{"model": "class-conditioned image diffusion model", "dataset": "telescope images of galaxies (Galaxy Zoo DECaLS)", "train_examples": 44167, "image_size": 64, "horizontal_flip": true, "conditioning": "class", "arch": "unet", "objective": "edm", "cond_dim": 192, "targets": ["shape"], "num_classes": 3, "cond_dropout": 0.1, "norm": "groupnorm", "activation": "silu", "weight_standardization": true, "pixel_unshuffle": 2, "widths": [64, 64, 128], "blocks_per_level": 2, "scale_shift_norm": true, "attention": true, "upsampling": "pixel_shuffle", "init": "kaiming_normal", "residual_init": "none", "optimizer": "muon", "muon_scale": "spectral", "lr": 0.037, "momentum": 0.95, "nesterov": true, "orthogonalizer": "newton_schulz_5", "adamw_lr_other_params": 0.0023, "grad_clip": 3.0, "steps": 18900, "batch_size": 128, "epochs": 54.8, "lr_schedule": "cosine_restarts", "final_lr_fraction": 0.05, "warmup_steps": 370, "weight_decay": 0.003, "adamw_weight_decay_other_params": 0.01}
Rows from block 7 of a small class-conditioned image diffusion model, named by matrix and row number. Rows with one number belong to one channel. Each number is 50 + 12 x the weight over its row's rms, rounded and kept within 0 to 99. All counts start at 0.
Before each channel's rows are labels from the 100 images, of 14976 (inputs lightly noised), where the channel reaches its highest value: "top examples" is what is common among them. Only what is clearly more common there than usual is listed. The data: telescope images of galaxies (Galaxy Zoo DECaLS).
# convs0: first 3x3 conv (model.mid.2.convs.0.weight, 128x128x3x3, standardized in use, each kernel summed), inputs 86-127
# convs1: second 3x3 conv (model.mid.2.convs.1.weight, 128x128x3x3, standardized in use, transposed, each kernel summed), outputs 86-127

top examples: edge-on disk: no; bar: no; shape: star or artifact
convs0.103:55 58 53 32 38 43 42 34 65 54 46 67 50 34 47 40 57 52 48 39 54 52 37 47 60 53 58 79 64 56 71 65 58 46 39 83 35 49 72 52 60 55
convs1.103:54 62 50 49 46 44 60 42 39 41 48 58 49 61 62 64 60 63 37 49 49 76 65 49 38 74 50 43 58 53 44 58 51 40 45 44 79 45 38 53 48 59

top examples: roundness: round
convs0.46:43 45 49 35 56 29 41 34 74 66 53 68 44 62 77 42 50 30 58 43 45 63 60 64 52 28 49 48 53 65 44 59 59 39 58 31 51 48 42 58 59 50
convs1.46:41 32 19 24 40 52 67 37 56 56 37 62 47 36 51 54 22 27 39 53 44 49 45 42 58 60 51 62 61 59 57 47 62 64 54 74 52 48 77 47 56 40

top examples: shape: star or artifact
convs0.61:43 34 48 55 43 47 39 61 60 77 39 31 48 17 62 33 47 66 58 68 47 55 44 39 57 66 65 53 57 33 22 45 55 58 43 37 50 51 52 53 27 53
convs1.61:72 66 56 58 68 46 54 68 47 25 55 42 59 63 50 45 59 51 76 33 48 38 48 36 48 36 55 43 50 49 40 67 48 57 45 36 42 37 46 64 58 48

top examples: shape: featured or disk; edge-on disk: no; spiral arms: yes
convs0.25:63 54 64 65 52 56 45 53 43 32 72 47 50 59 57 50 55 54 53 51 39 51 37 59 69 30 58 44 31 58 28 50 54 28 31 43 49 61 54 33 60 68
convs1.25:38 71 34 46 42 28 32 46 55 54 28 54 48 47 40 71 39 47 50 28 70 40 44 59 56 69 62 56 54 58 58 52 55 74 44 64 59 65 60 70 50 65

top examples: shape: star or artifact
convs0.19:56 50 57 80 56 64 61 61 57 33 56 53 60 41 32 47 57 46 61 45 51 54 51 41 58 40 44 45 18 34 52 45 48 38 53 58 63 60 36 75 64 34
convs1.19:46 52 51 58 46 46 54 35 20 60 32 50 58 63 72 39 65 44 55 53 77 59 45 37 65 59 48 33 28 39 58 50 33 48 44 28 44 54 46 44 54 63

top examples: roundness: in between
convs0.36:63 39 36 65 70 28 25 53 41 27 43 49 49 60 55 70 34 46 73 58 62 42 51 50 65 31 65 34 50 77 40 54 54 40 50 46 55 49 35 49 43 51
convs1.36:30 44 40 19 40 55 47 49 70 44 44 48 41 48 29 47 22 32 51 54 31 58 43 61 38 62 53 54 64 61 33 42 76 55 63 76 46 59 65 46 59 47

top examples: shape: featured or disk; edge-on disk: no; spiral arms: yes
convs0.82:50 39 48 33 32 68 43 45 43 55 42 38 64 52 39 48 52 50 44 47 24 63 44 34 30 61 51 52 57 33 45 48 42 40 49 41 57 40 64 46 55 50
convs1.82:54 45 63 41 49 48 46 65 49 35 56 59 27 31 44 55 40 62 45 34 39 43 40 38 75 59 63 58 81 45 63 49 55 50 36 44 51 61 31 80 49 44

top examples: roundness: round
convs0.78:39 56 58 47 44 34 43 39 66 62 56 60 34 44 39 48 55 39 45 47 25 63 59 26 68 49 50 61 31 52 51 90 52 32 40 46 57 33 46 53 48 66
convs1.78:69 51 53 43 34 38 37 43 63 67 47 42 36 56 68 38 46 51 59 37 40 62 76 30 32 49 53 57 59 49 53 56 65 67 65 53 68 44 59 30 49 50

top examples: roundness: round
convs0.1:64 54 53 31 42 67 61 51 50 34 33 38 48 61 42 66 36 46 31 51 59 38 52 54 52 41 69 61 41 64 37 54 56 39 59 37 46 41 69 46 59 57
convs1.1:53 33 72 73 54 65 41 50 40 61 55 51 65 48 46 46 59 55 59 53 60 39 57 29 48 43 38 48 61 30 42 44 50 41 55 37 53 73 33 52 57 59

top examples: shape: star or artifact
convs0.5:59 18 37 42 58 56 54 50 49 45 47 30 55 53 47 40 47 62 52 49 44 34 58 55 39 44 75 56 48 37 45 49 50 57 52 58 54 41 69 49 56 53
convs1.5:55 61 58 47 47 49 70 46 43 49 46 55 35 57 73 59 41 55 57 45 72 54 63 40 44 50 27 36 38 37 42 44 47 51 47 49 43 65 51 48 52 70

top examples: edge-on disk: yes; shape: star or artifact
convs0.12:52 66 42 31 39 62 62 27 36 34 39 40 61 36 39 51 76 38 34 62 57 50 45 44 70 55 63 61 40 43 43 45 51 48 41 54 46 53 68 60 39 57
convs1.12:41 63 42 58 38 23 17 40 31 82 50 52 40 56 52 51 49 51 44 42 43 66 48 56 57 46 61 56 50 60 37 58 61 59 46 42 52 33 46 48 35 41

top examples: shape: featured or disk; edge-on disk: no; spiral arms: no
convs0.64:59 31 62 42 31 48 41 41 51 53 53 50 48 41 31 36 48 54 68 54 45 43 35 58 51 41 53 68 49 43 53 69 57 49 39 30 56 46 59 40 48 55
convs1.64:65 70 58 25 31 44 35 47 74 31 50 51 45 49 58 39 45 41 31 37 53 54 60 47 34 50 52 30 71 49 71 49 62 66 60 33 48 61 53 41 38 52

top examples: shape: featured or disk; edge-on disk: no; spiral arms: yes
convs0.107:46 35 32 50 53 45 60 50 50 45 58 41 48 60 51 38 44 60 37 39 36 43 49 49 37 43 36 27 42 35 60 46 48 59 53 57 51 35 38 61 66 62
convs1.107:64 43 49 52 46 48 45 71 57 22 53 35 34 38 52 47 73 39 66 62 66 53 33 54 57 72 22 52 40 51 56 62 32 62 53 36 64 77 63 46 28 37

top examples: roundness: cigar-shaped
convs0.29:68 70 67 85 57 53 49 48 48 43 52 42 45 41 53 59 54 46 39 45 60 52 44 53 50 19 28 48 48 28 70 50 46 25 39 60 59 60 53 37 50 52
convs1.29:53 59 43 30 65 42 41 48 53 30 39 39 57 59 47 46 33 42 48 67 63 32 40 24 67 44 55 55 40 60 39 46 53 47 45 45 50 58 65 51 44 46

top examples: roundness: in between
convs0.59:63 53 47 66 74 73 31 56 44 41 47 45 51 08 74 56 37 39 55 52 38 45 32 56 71 30 40 56 43 52 45 57 61 44 39 48 56 51 44 54 53 52
convs1.59:39 56 55 58 51 38 37 60 61 65 40 57 66 60 38 68 52 42 57 41 54 62 61 38 22 34 78 51 59 62 42 47 41 49 61 42 37 41 47 58 61 36

top examples: roundness: in between
convs0.53:46 34 41 44 47 36 33 38 48 42 60 46 51 18 60 58 41 47 53 65 49 56 48 62 52 70 43 43 63 68 60 49 47 71 55 50 38 55 55 43 47 62
convs1.53:39 50 42 61 45 68 56 27 56 36 32 55 62 30 34 64 57 68 40 50 49 44 56 54 44 16 58 57 47 50 64 44 58 33 42 54 48 22 42 50 39 55

top examples: shape: featured or disk; edge-on disk: no; spiral arms: yes
convs0.93:64 52 50 25 49 72 61 58 54 22 59 48 72 54 52 41 61 37 47 60 43 51 50 23 49 59 33 71 61 40 54 39 41 47 51 39 52 49 40 35 35 75
convs1.93:58 57 36 41 34 54 65 55 47 50 43 29 46 41 64 65 32 42 49 56 58 37 35 69 53 47 56 51 30 55 73 37 49 52 47 45 71 53 78 59 35 55

top examples: edge-on disk: no; shape: featured or disk; spiral arms: yes
convs0.4:73 36 44 48 38 48 46 43 45 38 44 48 45 69 50 63 49 52 44 16 54 47 48 56 39 37 54 52 42 35 61 49 51 48 61 46 53 50 58 50 45 50
convs1.4:44 41 49 38 32 49 64 49 56 58 38 49 38 47 40 47 35 46 49 51 53 44 54 47 58 47 63 46 66 51 31 42 66 57 60 59 60 69 74 60 48 53

top examples: shape: featured or disk; edge-on disk: yes
convs0.7:38 43 66 65 33 61 65 29 53 61 56 53 55 51 53 49 50 72 61 43 61 38 43 64 21 39 32 47 46 69 48 38 53 57 49 58 47 44 75 59 37 40
convs1.7:63 63 40 26 57 54 49 46 44 50 32 47 53 61 32 72 31 47 25 57 70 44 68 45 57 65 49 42 40 55 50 58 61 43 59 50 52 62 58 29 58 68

top examples: shape: featured or disk; edge-on disk: yes
convs0.114:39 40 59 70 55 43 15 51 56 56 54 58 44 69 63 57 50 48 42 41 63 81 68 72 28 35 51 49 49 61 63 49 55 53 58 53 56 65 35 58 63 39
convs1.114:48 54 44 71 52 37 26 43 23 65 48 46 52 48 51 56 60 40 39 54 60 56 66 56 69 48 69 56 44 47 46 50 53 72 38 31 33 32 35 44 34 49

top examples: roundness: in between
convs0.113:36 47 51 53 55 38 14 55 38 48 42 33 54 38 49 46 37 71 44 32 58 60 34 57 44 63 54 56 48 33 63 67 60 66 60 43 49 46 40 50 46 59
convs1.113:64 47 62 68 50 59 70 66 54 43 80 75 46 66 59 29 60 43 61 49 49 35 61 31 43 60 32 53 54 36 62 50 52 50 49 47 48 58 44 53 59 49

top examples: roundness: cigar-shaped
convs0.123:31 34 38 57 45 45 17 57 39 53 65 49 58 73 50 63 43 49 51 56 56 60 62 29 73 58 58 55 40 60 54 69 58 52 59 60 43 40 43 62 47 65
convs1.123:53 52 22 42 64 61 45 51 56 37 55 58 34 31 51 41 32 33 48 62 37 49 26 52 49 47 57 48 54 62 72 55 74 59 34 61 64 30 60 57 47 55

top examples: edge-on disk: no; spiral arms: yes
convs0.8:47 58 49 41 50 64 40 38 49 22 42 52 41 64 43 62 59 52 30 39 52 44 36 61 41 47 66 56 43 41 35 56 54 45 49 49 39 52 49 47 49 53
convs1.8:39 56 53 47 43 55 53 27 50 54 39 49 41 35 39 41 33 51 58 43 55 45 28 50 67 58 36 46 48 51 41 40 63 54 62 61 62 77 64 59 54 69

top examples: roundness: cigar-shaped
convs0.118:58 46 38 42 52 62 28 55 46 70 65 52 57 62 52 55 36 48 36 61 47 54 62 44 67 42 38 53 47 53 50 70 53 54 51 61 43 51 32 55 59 57
convs1.118:40 69 41 56 78 47 39 52 69 34 36 55 43 48 59 38 52 66 80 49 47 61 57 52 46 55 72 47 49 65 40 63 52 38 38 58 55 40 63 33 57 49

top examples: roundness: round
convs0.88:60 64 59 50 56 62 61 51 47 60 52 55 41 32 54 34 39 50 44 56 63 68 46 54 58 34 60 32 62 39 53 61 58 43 58 39 46 62 51 74 37 47
convs1.88:46 57 31 35 42 55 38 26 56 38 55 77 51 49 54 51 43 45 40 69 70 33 40 59 52 58 50 56 44 49 50 51 35 49 61 49 67 52 58 60 49 37

top examples: roundness: cigar-shaped
convs0.92:37 52 48 26 31 51 39 32 42 24 57 49 53 38 55 59 51 47 27 63 47 62 48 43 52 35 57 53 46 74 44 56 68 40 56 51 52 41 52 44 46 54
convs1.92:69 62 54 44 49 81 53 55 45 67 59 27 60 55 41 70 39 58 44 42 56 50 27 32 63 50 48 52 54 37 59 42 49 56 23 32 58 59 37 63 57 71

top examples: roundness: round
convs0.54:95 47 44 50 62 49 63 56 35 22 55 52 50 28 58 48 38 70 38 63 50 43 35 50 56 32 62 53 59 39 64 45 51 37 59 55 58 31 68 55 74 60
convs1.54:35 51 48 46 48 46 33 41 52 56 69 57 63 41 65 53 35 40 44 60 44 53 31 46 42 41 64 36 53 62 58 50 55 52 38 41 26 12 46 56 55 52

top examples: roundness: in between
convs0.24:61 63 74 46 58 47 25 40 53 40 30 47 52 56 46 48 63 46 41 51 52 64 43 20 64 55 59 48 31 69 35 60 53 46 50 30 47 58 52 35 56 64
convs1.24:34 31 54 75 69 58 51 48 48 52 51 61 43 72 54 39 50 49 58 64 32 40 46 60 58 40 50 53 62 50 52 62 52 46 40 65 59 46 50 50 40 61