config.toml
train_examples = 44167
objective = "edm"
targets = ["shape"]
norm = "groupnorm"
init = "kaiming_normal"
optimizer = "muon"
momentum = 0.95
epochs = 54.8
warmup_steps = 370
weight_decay = 0.003
adamw_weight_decay_other_params = 0.01
Rows from block 2 of a small class-conditioned image diffusion model, named by matrix and row number. Rows with one number belong to one channel. Each number is 200 + 40 x the weight over its row's rms, rounded and kept within 0 to 999. All counts start at 0.
After each channel's rows are labels from the 100 images, of 14976 (inputs lightly noised), where the channel reaches its highest value: "strongest on" is what is common among them. Only what is clearly more common there than usual is listed. The data: telescope images of galaxies (Galaxy Zoo DECaLS). In brackets: how many of the 100.
# convs0: first 3x3 conv (model.enc.1.0.convs.0.weight, 64x64x3x3, standardized in use, each kernel summed), inputs 0-63
# convs1: second 3x3 conv (model.enc.1.0.convs.1.weight, 64x64x3x3, standardized in use, transposed, each kernel summed), outputs 0-63

convs0.44,186,116,191,292,192,239,221,200,180,191,112,157,183,265,144,211,216,152,206,238,185,151,203,152,205,249,157,182,200,229,169,153,274,248,266,193,180,241,143,188,191,222,213,191,215,211,215,208,223,207,217,147,188,273,194,221,98,234,278,197,209,237,204,172
convs1.44,145,142,216,179,230,300,217,155,207,271,161,199,200,198,177,123,190,199,194,92,248,129,174,198,115,169,210,188,192,160,232,223,183,203,221,176,187,206,236,166,129,159,222,189,180,172,160,196,188,217,198,242,225,177,158,225,242,270,148,183,187,112,201,185
strongest on: edge-on disk: yes (30)

convs0.28,180,150,177,320,211,187,203,192,281,238,186,190,257,287,249,238,166,122,190,219,195,220,171,124,197,168,216,164,180,218,310,206,247,185,184,204,184,235,237,179,195,212,152,238,178,170,187,158,152,210,196,213,160,128,156,189,189,258,197,235,164,208,183,219
convs1.28,145,218,233,123,201,169,145,227,201,225,293,168,262,111,270,221,192,214,222,152,177,266,248,229,182,246,180,185,242,212,198,222,183,227,224,264,172,245,165,189,193,219,171,226,129,237,154,229,194,177,290,151,201,223,238,167,276,185,175,202,168,198,211,219
strongest on: shape: featured or disk (70)

convs0.14,192,115,238,179,223,141,140,261,152,162,209,214,216,112,179,229,205,208,242,200,209,174,124,220,230,175,212,206,204,161,246,201,187,268,172,269,262,201,201,269,181,205,157,235,300,224,214,232,228,154,191,221,193,224,203,188,138,110,149,210,225,191,207,220
convs1.14,151,181,146,165,142,174,242,166,183,266,184,215,199,272,161,176,270,188,194,155,200,161,203,157,204,172,206,186,177,216,198,232,199,205,179,239,222,203,272,230,202,120,154,192,196,111,159,183,139,321,210,115,235,198,163,139,194,245,186,167,196,203,198,177
strongest on: roundness: cigar-shaped (67)

convs0.45,222,273,175,271,242,180,178,148,249,260,227,265,247,187,175,197,184,179,168,195,186,172,102,206,244,143,172,188,269,253,197,174,250,203,227,215,192,154,213,194,227,183,120,209,137,152,119,168,227,246,210,191,218,239,180,198,247,250,207,176,155,268,184,189
convs1.45,227,203,264,157,205,183,253,231,295,224,227,223,221,229,231,302,250,208,157,194,176,202,243,180,231,171,276,230,164,274,226,245,212,224,170,241,225,220,253,212,257,265,214,179,151,184,243,146,209,181,262,191,260,168,207,168,189,180,174,278,240,210,231,198
strongest on: shape: star or artifact (36)

convs0.2,187,241,277,142,305,279,248,208,119,207,160,146,180,166,202,187,213,237,185,179,195,158,212,263,159,203,164,179,197,247,199,234,208,224,274,185,187,231,172,181,163,196,244,146,175,154,202,182,204,261,276,193,197,219,234,254,213,161,140,153,155,184,172,166
convs1.2,209,199,203,241,118,141,158,211,168,191,160,185,236,216,167,232,83,143,175,204,169,157,147,155,172,215,222,166,151,160,270,189,232,210,132,150,228,246,213,192,154,161,236,202,175,166,271,163,230,178,188,221,196,254,133,226,169,266,265,216,188,171,197,208
strongest on: roundness: cigar-shaped (50)

convs0.17,194,208,265,178,204,185,224,185,84,237,143,211,153,87,228,238,138,176,196,229,167,193,132,227,268,237,253,209,239,187,282,214,227,169,245,191,178,162,157,208,204,195,200,171,229,199,167,191,210,203,208,275,190,198,159,164,262,220,255,204,244,235,166,176
convs1.17,227,154,203,187,228,251,202,108,225,243,243,199,251,246,229,189,300,252,185,224,149,199,180,243,204,154,250,218,222,152,272,227,239,211,222,288,207,251,190,247,221,239,216,179,246,179,265,210,236,286,223,186,237,202,246,240,220,200,215,259,202,236,180,174
strongest on: roundness: cigar-shaped (48)