From a checkpoint of a small class-conditioned image diffusion model.
Model: 64-pixel images, arch unet, norm groupnorm, widths [64, 64, 128].
Training: muon at rate 0.037, 18900 steps, batches of 128.
Data: trained on telescope images of galaxies (Galaxy Zoo DECaLS), 44167 training examples, 54.8 epochs.
Rows from block 5 of a small class-conditioned image diffusion model, named by matrix and row number. Rows with one number belong to one channel. Each number is 128 + 32 x the weight over its row's rms, rounded and kept within 0 to 255. All counts start at 0. Numbers have three digits each. After the name is the row's rms in percent of the matrix's.
After each channel's rows are labels from the 100 images, of 14976 (inputs lightly noised), where the channel reaches its highest value: "top examples" is what is common among them; "patch colour" is the nearest of a few named colours to the mean colour under the peak. Only what is clearly more common there than usual is listed. The data: telescope images of galaxies (Galaxy Zoo DECaLS).
# convs0: first 3x3 conv (model.mid.0.convs.0.weight, 128x128x3x3, standardized in use, each kernel summed), inputs 0-127
# convs1: second 3x3 conv (model.mid.0.convs.1.weight, 128x128x3x3, standardized in use, transposed, each kernel summed), outputs 0-127

convs0.76 100:123097133144103155127157202119132161147139055141083160133100160136099112199109111067126108125053080104140105138129147160155136114108139129099087175156113080141076116108083118126118114106088114101129099139230077103148124078144103160129108129095180119052130134179132153118142174126141123142124106134140116200106134133127175105142227132073131178125151124132118120113152114154130128148211
convs1.76 031:126118165118139131108143168066151136040093131147129151161140118081168118129161123148151103151120127161114170109112144160088170151133184149108107190155119102128112073137073115132150136137150131105168124111064163123126176134144183112124181097128208172108147127152050160187176148144163151054126138101123127106187121101175110159106133145131072115093097128115162089111140128092069210124118
top examples: roundness: in between
patch colour: brown

convs0.107 120:176127148179112179151127179169122130182152198135111071136102089082114090136128093120164114147143165124134138122113196190108182157147069158158133114092046067094103063090079140067127073137075174120113107082079121119128174115113144132129164098138119127119103166173110131118143107204073142114129133092143124181130119121132216147143131127142134113085103147130122114149114134114128151118132
convs1.107 029:176137185105116100082148183088130144091126153112121119138127111080186138113174147187132097153142126119140115153081096145100154109146178086141142202142116158126174079160116152077123137169144129095096106127105161148101182158102180114163139087139180177134101144125134151111165131094115139100171160127159124096180140138152139196071161116169080114054090119107132071131057161145090190123138
top examples: edge-on disk: no; spiral arms: yes; spiral winding: tight
patch colour: grey

convs0.103 137:158118109113098172158136138175101133131184198125117074085123148061162112123105158159119173143130199171150172148127072178129157101148084139193202075121143095150132138140124097090136123133077107123174094169158127065094143094155108104165115114107110099103150128130108125069131112218117111150088097087129126086104121113136161135126044167203134125097099123124137114111124170129105128141109
convs1.103 057:117155103132128105149134124237159167152143148140116154133174130188107069140136098116181143097142110145168087144113137120110107161106111077198132120157123162142137109164145151128038186205179141127115165130115151185144091135146180151074173125162115108141093180203155111193144106140088132133156177097167146133111119106150119184147174087111096149139136124165108094131104098150139112131151
top examples: shape: featured or disk
patch colour: brown; grey

convs0.90 114:142105121113169158158088066130101093125097098160123113128122053170192120136136192145090124102163142129041130101124130075136101148131139124121168133119116118092109132145166141099152174124081067115066169129125108172143163166154120165131213119168164145089160132139146154062114139164146188146119202111083169133136182108118124137081068124081116118115116178106147070117085115148112142123118
convs1.90 094:154130097150097108051113124085126154135113138149166142121159185113099141115071147132110110109092146085148099174204175091137044117065144120122128071092080183144160202152131117187136161102156180119149108128165113157155104136124104130181141185094111094084099150099203137078087114128146113136116130150168117146097161161145131186154179126111173117113118151162116170168124129094152149114135
top examples: edge-on disk: no; spiral arms: yes; spiral winding: tight
patch colour: grey

convs0.74 081:150166139119149189122135136175128117144113134105125093116132107126127184104152057063086163068080110113136082175113206147118105120127219113161105128114147166174126147113173045122127109140097143162075136095094109122095173126131134141139162074135134148141132180144152131103099090146135156148119136107083166096136162134126081140121112181114101050033138141130140153167144161141128140151067
convs1.74 099:133135101142127134100158136109100134155155112122150172095096130095143107132161130125138134075142132146161168114110159055106108134119193158081090123119150142122090094130073146147144168118112172045145146093093114143175104132147138079177037177112102096149196129112108092118195076129150102125140143150103122145103140099154123120160071130105170148145144129094124117092152078112172180242080
top examples: roundness: cigar-shaped
patch colour: brown

convs0.50 128:173157091107161146142134127147136148146144141128078149125134086030206197116123110105149091150125145113159066140117194121071157167093129152146093120115144088103108136146148143121117153144085105147146122098073139170169148140129113147096096130123101102100145130131215133127118041179121148191125129072115175134095032149156142133126101110147105103078119140145104161111165151129089142139183
convs1.50 037:131127161168146124206100156182148157123155141133134124133145135107142137089144044199130142126145092139124107117143093185121105173142170103088055178170159135113106125151106150147063139142145152108182152151115138122109111021064170189200108083113151164136136150140088106121160107097181172117170137130129115089150128129187126156090147135102097099094115135121128086123128097090112168117162
top examples: roundness: cigar-shaped
patch colour: brown; grey

convs0.40 132:172157133110166160148102111186175157120165199157118095055148067096156095042110084128100141112144127138055114129142185147120133126123112151118119141145187117143070110052085095132095137152071114172131146138083128111145150157124140141146053095171140135185149123125140135182125087177151142180157157130103132118137082152183136144157116134193082104116117130131098116125092143112074129120101
convs1.40 207:139203137088167143106171084164164099155173142113082114159096116103167114082128136155156116092136133096136119031131149085150126181188177138071120126104138172141179130114130118121111079139108099125131152131167170175107118183135105105136123164104153056154144182127076103177101142124138115223143148181140124127106086122134106178161106095140149177146140132109091151113152076135138073114095
top examples: roundness: round
patch colour: grey; brown

convs0.126 107:138137164174094123140120170147105123158161160102073186111123153074139113086120117171152076129099134143124118125171110119102153124163160176141136123136124083109115130141120130114101047114049208175102096139121084048103159068125108124111178205132178101141133117130081097134134097119109095101130145129138138115109127085121197110101150162136108183124084110148119172115142135159142134137239
convs1.126 052:145192175146107080148124150095114094097101150131143122119094114161161144189164109140168130194114155110084125151101078176074133120134098091143156154106098095119094100129140177128159097147157143098061148137111148180145187187114116114135123151197176203165134080137122193140124120114104120150121069179099148140133191142118148151031125116137092106109131086110158098127112144178113114168146
top examples: roundness: cigar-shaped
patch colour: grey

convs0.121 122:161180141149128146172100115140108118127125187153116117132129112086141158105077125101182086151052228163126167182116145182150196158154134135183105133090099076119074115129081072073078091145069148198105128117099127137127117082134122141089166112104123115101134128123100112116108121186092124091119108159149124122151116138112215120127099160163108146095103131128114138132139126140161140118213
convs1.121 027:193143155143112091091144181139148121077096166109109128090124094081138173114135128181157114160099135120133129133086115161093122124174158085195136178132115141134136090136123144092151132154141142095140093149100117134099179216114161114127159084140192151143088166133162141147188138118131124101128153139140133100153134143158190178035148123141069100052076119124123065116079167116086167097152
top examples: edge-on disk: no; spiral arms: yes; spiral winding: tight
patch colour: grey

convs0.91 083:146117137138109102188119104149118092125121118168145137119137144178137122115129176114158131168098081140169147105213082148190135142154064188157044118104061117097131093179109143103121156129117111069125093080084139112114057109115130144119067140112099124148065196176143170087142109147120109121102075144132137132192180133108116126135105134181103163173121134146163139127167131081106135156081
convs1.91 066:065078157147182122130081151115184162112117119105134142131146145096116170125169110170090096161166091225142072178084138101136186185141168111094086162137114137113120092117153145108133130148114144164057095087181123103129165085146128127111197115106136116135132089105130145134130194097118106119210163108098139136140091159168050095106155126134093121134117165072139151111105168136148140093135
top examples: edge-on disk: no; shape: featured or disk; spiral arms: yes
patch colour: grey

convs0.16 091:124119148096145130080127195088131159110183147145142130110172084156097081110110062131136112136156039077145117101094187077045105117099083171171142102097123097138144088136162143137111129114141118139144133109075137189144242148163142091142203080160141117153100129102168135100150131139111118128109167120134183110145171130111099131088084102088145147165125145122132177130092119128157128157107
convs1.16 091:146155122073146156077098163059130119165133172147153111154209140088153159120184136099124146088113085132132153124126121107118087141114132127090144152107117197133131085144126199076200125110134109076097142096122137106146164130100155094183127142160120210116161078101066159099189118101066156115159184095133110115150125086150105095125188138112112139127131124138188126139161072110094151119089
top examples: roundness: in between
patch colour: grey

convs0.85 079:125117126108185159121124067141128105093110122157126083132131154094119129165092082068083086164103095121181081124091154092136126185134131111175212162044135163127140140131176112102123128134136126145059145125120160146107132202194139160127158101112095088076107169093124116164122139176128127138146148092053109148113207114113110146146138178150102130144140163123117185104088117168155126138073
convs1.85 115:189116077125135146169125126124100162123132111152174140189132145081155118135139112131109091119103151082153191179218201137136096131111147185175126088132130096128128149171107157145108169142130165104192148102129071150188150097133152116095120194135125140146108087133150169119122130148037134068095175089157081152112145146131115050129120120107164151137169107117091112135126061129142112090117
top examples: shape: featured or disk; edge-on disk: no; spiral arms: yes
patch colour: grey

convs0.30 090:114145140117071125187139119116133149139134071130159109169128094141109124226146067132169133120165118092178150075145147151072181144174082144148089098133121106175167107159151171125075086161130080117140125112124102140103005120065154156117213121133117136148169122139125150118091061089134112110121125125132148058151151136141104143163072148150138117155139116121136085158161100131139150131121
convs1.30 050:147119138153179100118180205138150113111083134097134146129162122106154196100090120162112097148089141162144117143104104170162138144174125133129179192130088171147126141196121103133125145124119120161157099140132123044108162165181159143126127121087118118094072141146121154122176164130070137095114132127084110036144132106155159104171151207077118133077118165092179141162132160182114170087129
top examples: roundness: cigar-shaped; edge-on disk: yes
patch colour: brown

convs0.86 125:147118085106171121175145100122104174150109156164104122120139122131154157137108153154150117092119093096111111082103054092125065112070150132159087123090109106107124140160146174082112134132135087161110166146184094124182138112099149203140210137176091154100157146148182162138115144094144207147124151131061193084162090131154113163144091125080095179086112126090140142150069138136136123087116
convs1.86 027:238164168146174082091157196106142129093079157106122117129119106100131143132132153180159118181114139110109113129101124186102140087139166113163119168133120118096129115162125122115128120157159145069156110145092141124078178160113166129136124092142185165120080154111117138131135144131145130106155159154123117120154125143168180196075114110113076076053073104108122072130080184150070167087161
top examples: roundness: cigar-shaped
patch colour: grey

convs0.106 096:166125102171156137167147068128138097145109163121124181130086188135106141191114078134139114109129206097086179089145137159093091176149072162106129121119072092084079074108072165128089114153090126189125141083027114156168151150132154152151173169128188140126170122148074121104118091135104129091157115127122129091155063137104121141093110127140144162122110172155136137150138114136156154097154
convs1.106 072:116152111108030108181086155034091154117119088131148171086134138135143163141126138146157168160144157133131118204110111137086165080106159143120122175096089094127157163163128086092123101176148141098130153129123142129112125183155139109201155156169110184124098108127172214110087128131137141103120110135085134110100124152141156162104243142075131140113137104113127101143121173126122173129116
top examples: edge-on disk: no; spiral arms: yes
patch colour: grey

convs0.26 096:142140092145123146164112134131102163141117128106127119161100158100112174188111063114092089174109154136155073106146069166059125131078136134164070109116080099142180099155106216156083111097107053109152129125161142189144114139115123161135170150115120111110147122122084125124129100164127115063153159134113148111171053116144080146124053114192168165170131162128133116129162145140176137099176
convs1.26 038:062108185141110070138143170069162144132120109130123167163139134168089169110089135150155152167112176137138104156127123211109170150148156144115133123123149143187152128185122097080114093148123129151216089148105105134085156098165169162114146101117142122084107128124103164096144157078117066125105101159104119074135126112202122202156112148059114104100086129105155089157092163135100179134153
top examples: roundness: cigar-shaped
patch colour: brown

convs0.122 093:123123153150115153111102099155162120156164156173143104123155125080123092091103172174151091101138167041121169088136154112085112157064105121104096195118123123170191183118122166185099170109130169134098117113015117126117157095137135102127123089125127150173139134123136116099118095140115094110099119066136133067130060106108193137179146171091153203120092142130147139129115125134119150155166
convs1.122 107:093151121107146155127044165115086067115122165134089185107142140128085142101101124139185153132137134144130167138091096102073114068121116118139151110135115152120125174137107184050172089149141128148037068124119104120098146098171173141136142192173107121161125116129124161107064079166107087158123118093104141133071144106106191120086117160151149147190158115175087132160104093164147152112140
top examples: shape: featured or disk; edge-on disk: no; spiral arms: yes
patch colour: brown

convs0.42 092:151116099147180186177196067186129142144145134169125116108152145150145145078128105152077142119146081193097129108135087162132156083142131097096119170150174129140124150128134132151152186144116123114085137155158075126080098167088121105077054091129096125162138137147145121105089198144116164152117131149068108156116161096174124128142184099199120068055077105140099096118112154113100108102128
convs1.42 163:098097096136108176106113107161104115153176091178124121165122100116122157123110148124112103086129130107126129134130167125202126196138152151113160105110156136099169166156161088137099139111142156084161101162112099141141122099182113126113144172077121149061147112128081117141138084203182062150130170118189098131086168078136048125164146151102161185226153117119136117133141123079179100133091
top examples: roundness: round
patch colour: grey

convs0.77 090:131127173151154145115183122144152188143117121078084140156128106149091117187126103128059138165106118172150089083153082136110099137176119050112093169124114170133097129132101148144122077125108137159068155127160064063100095098078113145131093155116143096116110141168105103109095140114198066106116086140175090184130139117130132115191098169146177134169138100145141172143204115130158129078147
convs1.77 037:152142207151153095142131173141125118160122126146112121120125112114107099128176161089171073172119142111133121156140112139137159172130185105196202176149082119131092078132157156089066085154154099093100124104105171175080184104115165085140109077160180187124098104122099118159137162127100162106147166181125090081161141130177114181174188128152090104127106124113132064137123166112114144151152
top examples: roundness: in between
patch colour: grey